config = dict(
    dataset='stained colorectal tissue patches (NCT-CRC-HE-100K)',
    activation='swiglu',
    residual_init='none',
    lr=0.038,
    adamw_lr_other_params=0.0027,
    warmup_steps=900,
)
Rows from block 9 of a small image classifier, named by matrix and row number. Rows with one number belong to one neuron. Each number is 500 + 50 x the weight over its row's rms, rounded and kept within 0 to 999. All counts start at 0. Numbers have three digits each.
After each neuron's rows are labels from the 100 images, of 14976, where the neuron reaches its largest size: "responds to" is what is common among them. Only what is clearly more common there than usual is listed. The data: stained colorectal tissue patches (NCT-CRC-HE-100K).
# gate: MLP gate (model.blocks.9.mlp.gate.weight, 1024x384), inputs 192-287
# fc1: MLP up (model.blocks.9.mlp.fc1.weight, 1024x384), inputs 192-287
# fc2: MLP down (model.blocks.9.mlp.fc2.weight, 384x1024, transposed), outputs 192-287

gate.470:553551584484426508528558431509420500523445531471507533484535455513460560448536456500494477500498532494627425494532463543451482478500575571485437392551383566510505467423615421470552500544497479488440454577573465469446521395560439478517519509460500500518457548486504508431471567506500553501
fc1.470:576500496491500500433434457451475494551592512515505520459486567499500500599516518507610500446500514500515500470500524500567467500538601523551463484500473452498483533497556612468496509505496471558521442489477661479534438496522584553537541518469506496535510508511416510541419500503501565487
fc2.470:547526525470494479500435440427432486534603500558483520484451500519497450569500485468557500500571549492486473500490530511500488472581591564544497522506500445500453550500546630500494426563542481560501456500491637500579426500499574557548500466468537552528506489523422536474363426555517500501
responds to: tissue: tumour epithelium

gate.61:563500500529442500500500388483584500452500476500500439464551589500500500514500492500500500500500500500395481500421507500500420661500500500500500500500461450593541500500465500500443500500500500500500496500561587500500500500500500473575580500500468500500500528500500473500517500405498500500
fc1.61:562418505500477470500526557500476500500466425427575619500500500383581519500491406577490477431500526500459502469500516512500581500556500406500500432530500557500500562500500444500534500500500480500500500500500500500500563500500500447500500418500457399500395500500363576500500500500500326407
fc2.61:502534500500467500428382436500500500403429481500500500500500500500449509500471489500500500410540567443500500500498539500500500574596500500415500500500518372514525500630500402464500571500500513452500500500630500500507500433500500533500641487646500477418450500500537433453500386534500446500
responds to: tissue: tumour epithelium

gate.766:527500458518500595449602570565459436524500502500500459500500625500500500506500565542500500538500477500525500500620436500500440345511500478486592640500500500521500564470550410500445558480500500410440383458500492500551521500472500500500500557469628500500430465510452572500468575500562500589
fc1.766:500437500530500528500500447500537500500532491533647440500569500500453449567500452579500500560542500450500500540500443500544542500540500461500500520464530632574500553500403500593450500503558500500469446500535500551500454435526500534538531547510500500500435500500500500500474500602568553500
fc2.766:480500500438500500478562442500441592500500502641500467491617550500500471524500513525535520500500544500500541412491540500477528402552561500490530585439486537578496509437477410637500549556576500500500433517500500500500530585500500532494500594500538482500442394500500500500500560473502535645
responds to: tissue: normal colon mucosa

gate.368:500500500531500500500618500500500500500500500500450500576500453495500500500500500500500500553354500560614500500500500489531500630500500500500500500465664509500500500615566500500460423500500368500619500546567500500500500500500438500470569500500465563402500500500457500500500500500519461626
fc1.368:500484500500553500472500575578500426486500374325448500500500500500429500500500500437439500436500500500389500500500500500500500486500500500468500433500500524500500500500500500625500694500500552500620500390515542500500500500500439500369462382500500500500577552500495500500500407358500500500
fc2.368:500500500582583500457500560500500500500547354377500500500500648450500500500500500500500500465409387500500411500500533550690464500500481500500500500500437500406500414427486500467546500500478500398555549500428596460540559500470393465506426500500500500428546500556411556500500562500500467351
responds to: tissue: cancer-associated stroma

gate.212:500354583486500432357519611584494500500534536523467617500534500500557577500462500505465487355504500532612388500500578478434483553500654499495500592500561548500522480520627526462542539569506468500500485486500552557508500556500500500417461500500610558588378500384537474467520500500500500500
fc1.212:500271534500500500338575500526500500500500546500450575457466667548526500408500442514500500500533498505567406500486582500390500500500500466500500500512555544590500500526591500465646522572500500530542500512500500568529500500500457502437611500514559527530378484437520484486591538500564480510
fc2.212:500500500455445414512628500451533500500500500393500589500500500500500591518567439500500398601500500526500565500449568499500512431500578500500575516469489504540500500500497540502500500602500500518437500474630500443478553677390489500500500500474501500463522500552500478500500500413500444500
responds to: tissue: lymphocytes

gate.633:569500500500466430592436500386500500551480500500500500484481630502521481530551500453500470596500497500509449500510500602415507500500500527533612500500517500500635533523429500460500492523500557408500495489563430497646541500593451500528564403506500500528636500406534500536500500500500586500
fc1.633:514550544500486411557436500494615500453535500513618509477426500500577454500500546526500500521630500465506491414560437510402528500489431500582500500514516500500500500597506500500500648558500500491500445500501523615483535480505454501500546452484514476598566500422508500564349469541597543534
fc2.633:500441427500590463500479543569517483394452500500557500500419402500500500632500500497500446500435500498500496500555478500493568451537594500500500396425500500483517500500628516500415500500497476641505382500526487500500542405500500500500543422521590500641500500614500427500500501423500471500
responds to: tissue: lymphocytes

gate.484:500500495499534500467410499500439459500500529500458518455494703490525576399333510503563500500427500432395471476500497620484493516460496528500500472504598514500500530486631580504528485514642517500488564500485500513452493522538453500500470522545478543481399541497500440486532515431501424580
fc1.484:500446500484474500556500515535500500500500546500500500461500500500500546443466500500493478482500479558500510462568474495514412572474421500518500374513500478497632441559430524515607500513374458500500528472538453483480395461500500371409552298510548500563501570576501480410515472374500500500
fc2.484:524500498500406448474505464532552462394515500429415562537500617570500418500416547500555462516501530429493484536500508513500559479500500378371441500530559526500500477419500500500346500527500521400500530430500489500457605561484500554520500395570500476500389500539500499497516459390376500457
responds to: tissue: normal colon mucosa

gate.570:516500514517427522379615480500525506517508503443464498504521339641535451500454500511500529516464500500516520500549437500447519383474493541469500509497547496500517524521455472539557546490533564462500453488497343503473468461512549500585489500431584548418596447500504535467480522375500494500
fc1.570:502548457533501490472500439572487554500570500602638500500482492583474512410520377533500456560526494419585494522500550528581575362473544526447555486472385542506569502496505480500462500480449374629500500627464500500542500499539477500539500571500519577546568529500519500464568587520516429540
fc2.570:500575511505510507506470587457526545518533496579557486529434500416574500503489507545447486535523421420500439500500496429537549363500536486484420512561433510500560388503484507568469575430406402503416541500500612493538439428427487499505468548500465500506513571604543549346547597500473469521
responds to: tissue: normal colon mucosa

gate.264:500606603500445474428500500397534500500507500494500500482473500500478599500500500500499495500471524500583426566410410500500500431507500500502500499501500372434500545485653500500500532526394571571436500425441500500500500419500500618550417500500500547500440500471500448575500436500573500500
fc1.264:549606557500500432355494492500558563500516496500458546553500490500500500500500500550650468549619510392545493500500477490500464500467500500500426500500500587509505500508524522505500486489461496500500500500500500500242500500468544515572500603504487500491577500513527500500439500482541588517
fc2.264:500500582500577384511500438517500500525435431500476500455500476500500500500500573598551468600447538500548465500500403500535476459500500500525539546446566500486448500434500500497437360527349500485508430500488498473425500423501500536500391500500500501500468457466500500500500582500512500557
responds to: tissue: normal colon mucosa

gate.648:581502482513458526744500599500450500471549500542449500493525500540435500500500500500467554549500500564500500500500500502500500500541381593500500500513500500500513436529443542500500500618528409409497500500500531623419581500500500447548562500500500430500500470500435538622443592349424500540
fc1.648:500403500500500460565634500500500500500584500500521415500500507500556500500525508573577506660579559448500500608500455500408516409500500500500500500542500500492316500598482557500555489500662457557500403473511500500500529382500500500500446561470500545500566500500500440588500537500613500500
fc2.648:500500500500403500469585568500557489511387407470500527437538549583601500500500440459500500398572531544488514500500500500500500500547480428500500374500557500543578494468539503518500430500572500500500515500500500500393623500500416500500549500500566500500539500500500500500590480500473493500
responds to: tissue: normal colon mucosa

gate.229:482408510555565500554462500523500453500566500509528428497526521527445550582484418505445553467520525462534336500499500410466430441485542500514511486508500406469408500496500400434648469517500505513500500418480397513468506493551542565505592500489470516474413502472496583591431500481471425500
fc1.229:567500563491592578461500555502535500423535576540600388500492500500478500483414344524547500547483500500504467441402545426500434418479500547583424476500478569568520498532543494498438515536500507500595439414500565500439493447512573557500453555460506542533452471471500481352522381500503500488
fc2.229:493500500546537546390461566564579487500500537500637498513436534470478471540514381545585480526491484500566455535570583500496487500458536482602499505513500647505519432509461528449415500462448545622511453503500604520434516500454570629420496500500449429488500500584550550447527463484545517529
responds to: tissue: mucus

gate.211:500598500561500500500500500455500654500500500614357500432500500500500534575500500500437500500500500500540444500766633469500570500500500500435656493500500500578500500500426500446524500407500500456500500500500426500500500500500396500455500500500500500500500500500500500500500500500500500500
fc1.211:475462500500500426546408500598369500500478500500500656607500500500500514500500500500500500455500500500500557432378500500500500413500500500570500500500500500392500500500500500500500500668500500500500508500775500500500500699500475500610500500452500500500583567543500500500500500500455500500
fc2.211:553500500481500500500500569500400500410500500500500613454500500500500500500500612500500669500500500644500500500376500500500500486500500500500500499500403500500500329500500500500500522500500500500500500500500500500500500500355500554609362530500500500500500500500500447500617500498500500248
responds to: tissue: smooth muscle

gate.762:496500593515491353574485500445576518495501513527495486500456485517513565500500500429500521507414500523446506595500470463453474427441585477472491500485544529463463500452530524478418540510509500428455418428491439591494500396512443460498500489500389517571508500500479484411439464548508538519
fc1.762:574494500529393525481500502520500518500540611518496469500446536560474503500525400432477566451505512500487594500500549478478500508500438504500667500476591529495516500459504444434513631546500465398524500486476445489451522486513450525373463500500501512585508500512524548553513528440534475479
fc2.762:500436473467478696498408577564419500492498479401493500527480478566500520552541481613470504564611500500491589511513500428441574545482522500487518500500523551573456431531494500548464385511445553580500472610510550488533537500438604533506500493500527484606476494563541499535496414520459500558
responds to: tissue: normal colon mucosa

gate.342:500517545518563286500545493465455499475565412566531500413551405420504579608535424500472575500530517462490500500569500500422426463533524548536490500521533494468462502545454536557603500523441533500505498575538461427548476507502436563412428488500449574345523459471497423504500397500552491554
fc1.342:454519449521499593577507563571474500505463610458604544614536490566451500540510626500394478500492500493447381494456478542474512431510507520516512563500509488514485438456507500481484557429483500418506544451480521500500449500557493493559442500463482418500578516532510558500529613566487547465
fc2.342:463500480562449462527563518636459514500505500500577503500470406529455475553500500535467380523523475497500333500513469485487409444523500498517471451574537541575500465500492538515540526435398564438519547500471500500417505529500476500442434479465417319464526569500428535492517501530497530560
responds to: tissue: mucus

gate.24:500426560500564494500509500567597525500403500500458404510500657500452500500578500500500500548500500500500557500500559500508469500500482500640503500500565500500500492500512500484421500519449500500500500500574500500500500492500689515482500500474537500521554475534500548507520400544500588586
fc1.24:553448500529623475500500401500500500506432500500450500500492605500500500500500500543435500500576500500500441426500546615500487500500500499564544545500554500487433500551445500500534500538500500447557500559535500500500525521530695479500500480505500437500500500500523500500590475500501546500
fc2.24:530477500538404522417500674578500500418500500500517529528478500527522424514500500615527489438500433417500519429602439500357546500495480500500541457500482553541525425496457500500481611512500392544500500511478448496500500530537316554411589487500500433546386500500500500500476517496498500490
responds to: tissue: tumour epithelium

gate.100:500490463474470426433499506500456474532500500444500500502472434416489590475500500541592500396482474489419465500647500478500500500531653562509372472498453473616563490498584500554437479500500482532500579543503500500511500538500495500583500584500401500392553535500564525500564595500500623561
fc1.100:508500308515500493563493525591500500538500441500568535529518500500459511565460379500446514429500500544475575528466552500500571500468500446439556508458532574521535523500500458488649526500500500528522500476500500553495490349512500564437500421500469472551500632495526464468404402492540500500
fc2.100:543516401500521544509419521549547536516500500476623536500504500444477537500446500454443501397500500530500595500439509500500510425500500507446600472429506500494476451475476470517571479500496526483504491582616500500500533500500539615468500463484482500572508598500565500408483419459467490459
responds to: tissue: tumour epithelium

gate.656:554675500553500554500500500414500500549500502611500500500468500500500500548500379464500490500500500500500397581662616500500500500431500500500500500500500500500413500500500500500500705500500500521500440500245468500500500500500365489500537500500500500500500500598500500500500500462500560500
fc1.656:564500500597410500500500450500549723652500587500500500316453500378500500500500500500500604500569500500500500500691500500461500500500500758500500353500500500500500500500500500500500500500500500500500500500500500500500460500500470500500500500500500500500500500428500500500500500328526500465
fc2.656:536500563492500500538500500500500500500392500500500500565500500500449620500500500500500344500500500369452500375647500500500500500500500500500500470500619500500498636500500500500606500500500500500500500533554500500500500500661632500500500500500500500537500532500500500500500500500500571678
responds to: tissue: smooth muscle

gate.230:458476549493507427434502478518521474540510518463547500484465573500527596413493530524500448341442496500568508489520549457464474526496520543500362510500447500493414515509556495423403548646529454523570505559500452568471504527500477506500500473486464500493582486482432499482525494615533577532
fc1.230:505610518470404503529500500557532441449612444498510432522543457477499500515500500533379479538488483528471539500440500469464468500498539483480447466500432459482541503493563500548378409443440507617500492503524500591498544512502616562398555574500500387487445500534447490500441435500500421504
fc2.230:571556514514464345519495493438487465536536466523524500521500528426538605539500602426500482524466541404545546492500524608472432652503471569483626500554500500512555555464521500490500500500442511436512521539509571469422530436554478590388525492491474572520454526500500460540499500438423491479
responds to: tissue: normal colon mucosa

gate.111:554554500500500566661524500500418453500482500500506500496575513500548523500542523500340500500449457500500346582501500477341382423422512545477500447500525462490508500500544465523495500522547500523498466500500500500500454500525599387500483500570330496419500500455500442500500500533500488500
fc1.111:471500500500500532500469526456539528500500476573500510500552474437587500635657426500592547500428500512373500487500551368500564543552500500489382500500481457555489546465496500519491556437471533425500430518500499500500424500473500374615500433522414469518500506500588500500500403500500464536
fc2.111:439504500500500500389500500459635483500429354489496547583581500563607545484575448500583553500420500500449507472500504403522500500435524535552500521545500482500462583461500500414395500500474525500465500524534500591457564499500500500577500531550500500539521567586499457500500500443500500529
responds to: tissue: tumour epithelium

gate.738:441500500460500551631480431500500499555597467500555637500514423500500500531500439500500500500500413580500312523528622500533374500500500500500463500500500500500669435500500543516491500500500500500559500554610500500577500595716578547567500520500500500569453500500500500504510453500500452619
fc1.738:438422500500500496500606500533590497453500528497500500500500500500500549418500500500500500500420500487500457502500500594426500500500500500500512616428546500531500527500495453500329354500500500593483589500500432479500500428500571500510500500500500500588441640516500521591500510591583500574
fc2.738:598355500500500386528609500508593500550500500500500493500500500500500617370500500546502496441500500416501453500463500502354590500500502549500500548410566500500500500500500500362507457580476500500500500500438500500500500500500500500500500556428423604500415500500500489500511500566622560617
responds to: tissue: cancer-associated stroma

gate.109:518500543491433500438387548536500474492439492495492508456536453451621401571464535500522459512505500437466451428566482500459500475550542531500514500493483640529480500439491387440512584500557487466500405468444544395524353589544468500507599562567539440481482500500500536604635544506436545434
fc1.109:503532556502475536500436496460605419542500536498548439559540481498508500442459486487500566433483485416447454404538391487449429395467410477485504443503572528505624438500477511500500562500504460467441463493500500451559513594543571376500639473516556500578503557590553500562587536482375371556
fc2.109:483450475500571493544463471500617477495500494517579465468490500468492346460477571458514500500500462513500374500505496450489531453483413510500510457454587500506591431559483487451515538505592540501425434450462520508558531513489522383453596471525517500500476565517532601548500500443428420594
responds to: tissue: mucus

gate.479:505502606507467698538547513472500484472500488510451509479466500621376543500459503499517500613513508430565546570515449497500474503497500500500489470507500529461594501524479578500548493506603500418499565470500467477503518567455461500565511506500500427451556532507587529553495495498500587500
fc1.479:487530500492525559600486556456485489470500516468524490545480591558500515564543587534600500594500512473434478498488472500571504409456493532500491481492500422519510488500439582448500525496570473598500589500512471500365500523505398500537500549531538462576555391427475500389500463492461500521
fc2.479:500434485486599338545481464514500500474431500536500393519454556374573500515500518608461500500558510498500531400500500537475478486549444477491500508435484418529532511499500529500523490521461511593445457500476499532478521463519456563455521550500531557591559500537447564540505398465519582446
responds to: tissue: tumour epithelium

gate.396:500500555500570500500500500500425500429535500482566500459509571500564546500500584500580445448500500500617452521522500646500344500500500448531500500514500500498597494500500500500500500556500500500500445500610327459503386476704599495500549500506500596473500500437500500500500500544447500500
fc1.396:500500542500500500500500500500500500500500499557500500462504500500500500500500500417500432500449439500559449621456489620532622500500500491500462500500500500500681490500623523500500500500500500500500583500500500500462500432500500515512500553500500484560500500500460500521394526532486480500
fc2.396:582500500444562377500500517459500461500507478548506500500459500500548500500500507500556500620500643500414508486500460500435500500500500500500421445500453500500502500585500500422500542500589500479362396500423573500500581474553500500469372500500500603461393500411500617500596572522519386500
responds to: tissue: tumour epithelium

gate.92:457627570501477533474522573586551500500512482500511528490500478610457465500485520469483535500516477500500550418534589500426499463439573484500423500526395484454376449561542500516508456500431468530518471424570570515500437500500508471361515470489580431418500500532385500548366368478500483500
fc1.92:525404487502490500500464445500500500534498552505473443537465500463434470500509500500464481441472500423519575445481578478454417404500493453500554512500587384445500500441456557465580470500479487500495460512475498482500536513487522403500412499486504524500482560548541500466500549518421500503
fc2.92:390447500434579411605500449451500470562479492530500494522407471482528543449596500522528496448488500451467500558529535500518547406500457480500500500595540368474495500500431526500468474439573551459494500500500502361515523613588503494584467495502486579540512517453470527500500614500469574500
responds to: tissue: normal colon mucosa

gate.395:511512500500569518500463392416460500545500379537524348500433500500500500500500621500500500423500406500500500500404384551397500500500420500500500473467559509541464500500502500500575545500396500535500451393500500500500418408500578500383500632500447500500500500451512461500338500500498508451
fc1.395:500591500478318479500577453458453500500500500500359500500500500500500388500500415481500531500382500500529500500506500500600500500542537463551500500454500626500499500500500500549500500465500500500407500517500582458500500500500500584500500384546531500590500500505500427500376500500500464434
fc2.395:449560471500367500500455434500500530500500556500500500500523465500500423500540500500416555553565558543500469599399494527500500500533500493500500500512562651481500413567461500500618500500500565574579584500400596500544500561499500500500467500500500424590500579500500500525434431500430500398
responds to: tissue: lymphocytes

gate.323:472500397464543660500436500453500500500544397500500500500590601500500500500500516500429424500420500500500523458573506548500500410421643629439354500564500500525602427602446542471581500515500470558500554500500500536557500500512453465500500500590500516485500472500500500500500642470500500485
fc1.323:466500376398414500312439441472500500456555433548437500500519566500484500417400500506599508500567484564518500396588448500500549376483695500500423539500522503500399544553500534441500500403500500500482500486319500500585500459381500525500453583540533538514500500502500500500543500500500474434
fc2.323:446529500500449509384602500469500500569402613524510587500500557431608500500500458500611500465500441500500433500500464500586507500559500500437500499541565337500488500500606448455500500541500621500500594500500500500500457556500605500500566580456596500533450467500487500475587500500553500500
responds to: tissue: cancer-associated stroma

gate.667:500590504500463458616500500500500588500500600500500500500505500500500500694575652500522500500500500500500500500500479506500500500500500537414632580500592539435409500500500519553500500541587500475418500440500500500500434500500431500500500500500552500553551520653500388580500448528500500606
fc1.667:500500500573500500496500500500500587500559508520500500534500500674500500543562500462500636500456464407500500500676420500583560478500500567500569500500500439500500422500417500527475500579533569500460500409412513500500500500438500500566529500483500500543568500500500500500500500500500521500
fc2.667:500500500500404405500500545500536536500534682500500545489500500450500500598419500500500442450500500500500500500592500567513457500500500500500500500500592517500500524616485500436500500500585500500500500500327450500500371613457453500500557500500500500575500462560500500500500439548500500582
responds to: tissue: lymphocytes

gate.255:500505523500496530527458398479615502462490563458491436518492580422512499419577500539525496496525505549489404500449452495415463490477371471499563563495521499500492467478538526519500497500564450448467496504492643452500500451542455540503446465513463576424436500470461500523396500552462535500
fc1.255:470500478500430513560567474500500476486578535586457469447494500558574500342595403400497504453465485500419519565587601482419484496500426585501556543490500502470462479542451454417478528549516501492442532525538498346506507485497500500488556599481500568466429500482487548500489587506429500530
fc2.255:600472500501500442500524531500563500500485450500478500519500500588480464477517500557500500523500500495500656449476547500437584491511379496547484500502464497500496492541500612623508504479548500517500546544500495430627540574486426500595500500487490444459553500630557459421516531525553530500
responds to: tissue: lymphocytes

gate.299:500500500505454500500398500394500500500500490500556419500500693571500500500500500533500435625500529511521450500500449389349500500500500562500500442476500496562500528500608394427382567572500500500500555500500629500500500500546459504585500584522500535635500500500526500500500500500500500500
fc1.299:500485454500500500610550380500500533437496503481447500581467500500430500560500418414500548357460459500500585500377500524500500500558500500500419500500500500387500478445500550532500389500500500500429500500500500500526483543500500436500500495470416415348500500500500440433451500500500556500
fc2.299:563437500500500600500500500493500500410536500500500411500500555640500500500500472589500500609450500372536500457500500500500471460537372500500500500500417500500500555500508500500436404500500490471500500500500659500577500500500500500500500501477442544500500500501581500500354500655500500500
responds to: tissue: mucus

gate.721:535443500504476500500600500454585479499481553500500605497500500500485548500548505509470491536500508477480364500576500491477497446484578480472500510559527493500500497500429500506514500474528592444573663500488430502500482500500494500464500499500500500400445500509500433380552469506503410468
fc1.721:500455528500500476604457532510459500479470500522470531494519528500476391407481500488663530437487500452530517541460539543401472500496500500426503462485477531494452462437468508574500449500500438512500408450490525436500403470489500500532479500500466469553503500500500511497533500510480500437
fc2.721:500532546447500500500500504500391511503507500369500434515500500500526500512522520500500483500500500493531483500500466541500566500579510564573577522447500500466411449500494506606500417543574521536448431500591499490500500566421500548517500554500464500499530506500458464478491468573514500426
responds to: tissue: lymphocytes; tissue: normal colon mucosa

gate.579:549518618483500534465462508508500530528447500500392546451419408474443468508572498489369494574417500535548451500404606514415458527500489440529534572531526428431488434471500500500542470500407493515500437500500500658500500500465562500500500528500400441407499554500500511500569386582500503500
fc1.579:511482500435500500573430511470556500500541500500499621500569598500649500471521491530463505648492477540500611463420508545512524499424500439489500500500517500500547482525500402573500540639443500587500588500500493489500537668576562472500581495516509400500499530444556500455500500535500530443
fc2.579:476446500454518480500500510500500500385562500500647550500448542500500530415502544575533401630538503515588602428527422449613499500391500431449500513500500500500500529465481500500500482420464478502612504500500433517500420500561504495385530490509476500581426461562500424556500500500500500485
responds to: tissue: normal colon mucosa

gate.165:506502492504479354478470461517438527445509543518520542558500475424529524561504421523508532460441488467500394481535500507453535418500498487524492512527500499525565500527500482481533447489500487469440511496500301390512498408519467557503500500443544464442454493486500500578605552515491508444
fc1.165:536499500520424433519500675508500469526522478529550504476506594634473510505437525500453515542478513500489562546503605457523498591516401500421500427493493505475504504462482532444462616582510584436548543500464527531533486528469531501530567409599529502551580509500528532402458549442500578500
fc2.165:546500461550541500543502358531500483561529462566540447566496477532556523424525465619460489561500500397572425398428430622512367500482478503467381446543455500482603542551562563577435453500497409500566508453494535559516478445500447500553446518436533500500500469512526398500569564500500471452
responds to: tissue: lymphocytes

gate.337:576563506500500500590500657500500435543561500459500500461500500520459500500500500500500500500593500500500584500500500500526420500500500456632500500500493500500500452577500465500421524500360411500562582500540534596488500581500500500553500403522481564582500435638385500500530500566500500500
fc1.337:554500500500500500500500500500500500500500500609500500500500538626370500602478500500450500441500408500381500500675637500500500500500500500500670500516536500500500500442500543532500500593433500354500500500500500500580500519500500500500500418500500583400500480703500500500500500500419500500
fc2.337:500368586500411383505500433473439500500500500500500500500500500369500646489525500500563484500399500500583500411603584500500500500500540500500393500500559428500581500500500500515500500607542500330564464500592500500500434500598500500500428596500463500500500379456556500500521573500500442500
responds to: tissue: mucus

gate.403:450451509500500516601575491528484500525500515397468500565500500500500500500562500460565623553500463500500500427500500500500413500500567500581500565536633591500409500476505583500500421500570396500500500528586500393468500500440500438500500500500500500500500500402500500500500500528500500500
fc1.403:500586500500594500500537500500575500500500500445432539500500500500512460445468664500500500500390426500500500449500500608500500416500500500567593558500500500500500555411500500500466524597477394572452500405500361500625500644478499500430622500529431500500500500405500500420500500486500403607
fc2.403:500531500448450500519559500574648401500465593385500500500500570513511486500500583478489500423500607500500565495469474434500461359609500452523500500516529500579570500500500535500546542660580448594500500405349372500517461536389506500500594500500419571500500534500500479467512398460500462500
responds to: tissue: mucus; tissue: cancer-associated stroma

gate.626:500500608500500500688500500500500404426500500500500587527529500577584500500500500460500500536340437500500500500500500500500500500500500500500500500500500500500500412500500500500550263606500395509500500500673500467500500500500500500500567500500500500500500500500500483568500500500459500500
fc1.626:500500500549500579631500500500491500500500500500437538552511500500500500500500500448500434500379398581500500500500500500500500500500500407500500500500575500500500500500500500500511295566583396518500500500647500500500500500705622500500500500500500500487436500496500457626500500505500500500
fc2.626:500500545383436500500500500529500361500500533412500500500500500500500571500500500500500500521635791440500578500500500500390520500500500500500500500500500564500500500500500500500500527555500500500500426500414500500541500500402500462448500500500432500431439500500500455500572495491500464582
responds to: tissue: cancer-associated stroma

gate.326:500620562468500540508399500466514596500500435507585500557500509417419509592587428556558450375411500500537500500528482500403500500500425578502500500456411412500500522500500456500500500451500500522500500500534618374409394533558488469500413434500500500500518500580500460507468491473549500585
fc1.326:500500500500500565415477500500434435513500459500500448456460500457518570500407442500453500554500556459464508394485500489572500473528520460500551500468500500587464500500441583500531532500583500580500419500500500499544500578445534500500539500498500531500558500553526458447450410500420500501
fc2.326:500456415500500500370548503500500500411571524487486481500500500500500577461500500500500500477535477521500500500500500500532500500551500395477500500500500500500423470500493575550500500551579556561533456424477532500500551510376500498527569508545418500407563500485564500500500488500500500500
responds to: tissue: tumour epithelium

gate.183:558500500500500365500500385500598465625545450500462518555500405508420500500500500500500511400581500500500410512563500500546500567500500475459500500489505423500500529500568428500492500500500500564500500457459552534500470541412500500500560500421500483469540526500500500407500560500455473500
fc1.183:500500636500500500531500598500500500500500587513499500463500592551553457424478457500494437500500500459567527426500552525478585455472500498568558452534550617500580500500446661500500403500479500470500519500500360502671601500500476520572500500500500405548500433500541500500559394472481564547
fc2.183:500500458500606446434500568500540500500500500420500500501500624500555500500500500500500513468441500569479658500500500480681500500553577389548462412491404500500446500500500572467635500500500471500500500393500500500578459500481500500500500478500500363500500500500531456500500536536453584482
responds to: tissue: tumour epithelium

gate.433:472629500519500453573552373469500500500405520500500500500475420500500538500500500500426596558518500500535399500440381710500500500451413500500559580461500500500602500500538500500500500500429500500443500548500500378591466500500531500551500500500500500500507356500520500446468500500500516502
fc1.433:500500500500500558500500646500416485620573391500500440500500534500518422500447500500500435500500500500523484500557500330500500500500500441500427479500376523435425500536543500500583500427500500342500468500312500500500500500500500500500417500500500500500500586500500500554500500469500565441
fc2.433:500469440529562500500500545500379557500500500557470418500500500500564373500472500500544500542377451500500500491500500429629559500500598500500569500500447576421412500500500537593500500500577529500500500471500500500500444420500436500500473556536571500482476611426409500462480559438500466535
responds to: tissue: mucus; tissue: cancer-associated stroma

gate.13:500312513506512364666563569556516477522500500483552476504500538500520462485515500549446557518519480494461382520455492555515501492477467500486494543532500528537500500568615484448442538500498522500532556439500500540470523433557500461416614471490455507484460496459491521614558517431500429500
fc1.13:496632562474498608411446500500492490564495500501478522517520500457535465523500500460533492499412500475500584474519501518500532481527436476503444470500547576459543500468427500512581410444438474482434456541521535410451480582500514519585467552479590439446554530507515459500447429593434522502
fc2.13:498500462464514438570511532520414463531479546500568536552499500546365478473526485494518425500500383497458468392524515465566523495618481414554634480446500544510483500474500512519547510495529468500500560485626409543535482487528560566494566487500482481527492507550482500529515500527513523587
responds to: tissue: mucus

gate.615:525493529497500500597500433549500446500500500500430500500489433608463588500507600438591500532471483435599500548537536440508453500508588502452501554471497491397498502446573613592500468500479503580467500500500443500482470475500511468539515549481542550564500476478501511477554363401470500469
fc1.615:494500496485500500539498508445558451461500587500506570489482489472533399438500472479585500584525498500500500446451596523523419550527493433500603599500500469482538497500475500481547500482500484499448500500500500450500500462504445399457512500517439484500500539553548528500499500611535549500
fc2.615:530500529500557491500490500463528506402564651500442543442449405529500455424490404500560448534555501499438541497457500531553494492502475500512500615547588447461468500516539575585508539500500544363514583500487491535446500500477500500461512483500531496500510528487447528500519473493493525500
responds to: tissue: lymphocytes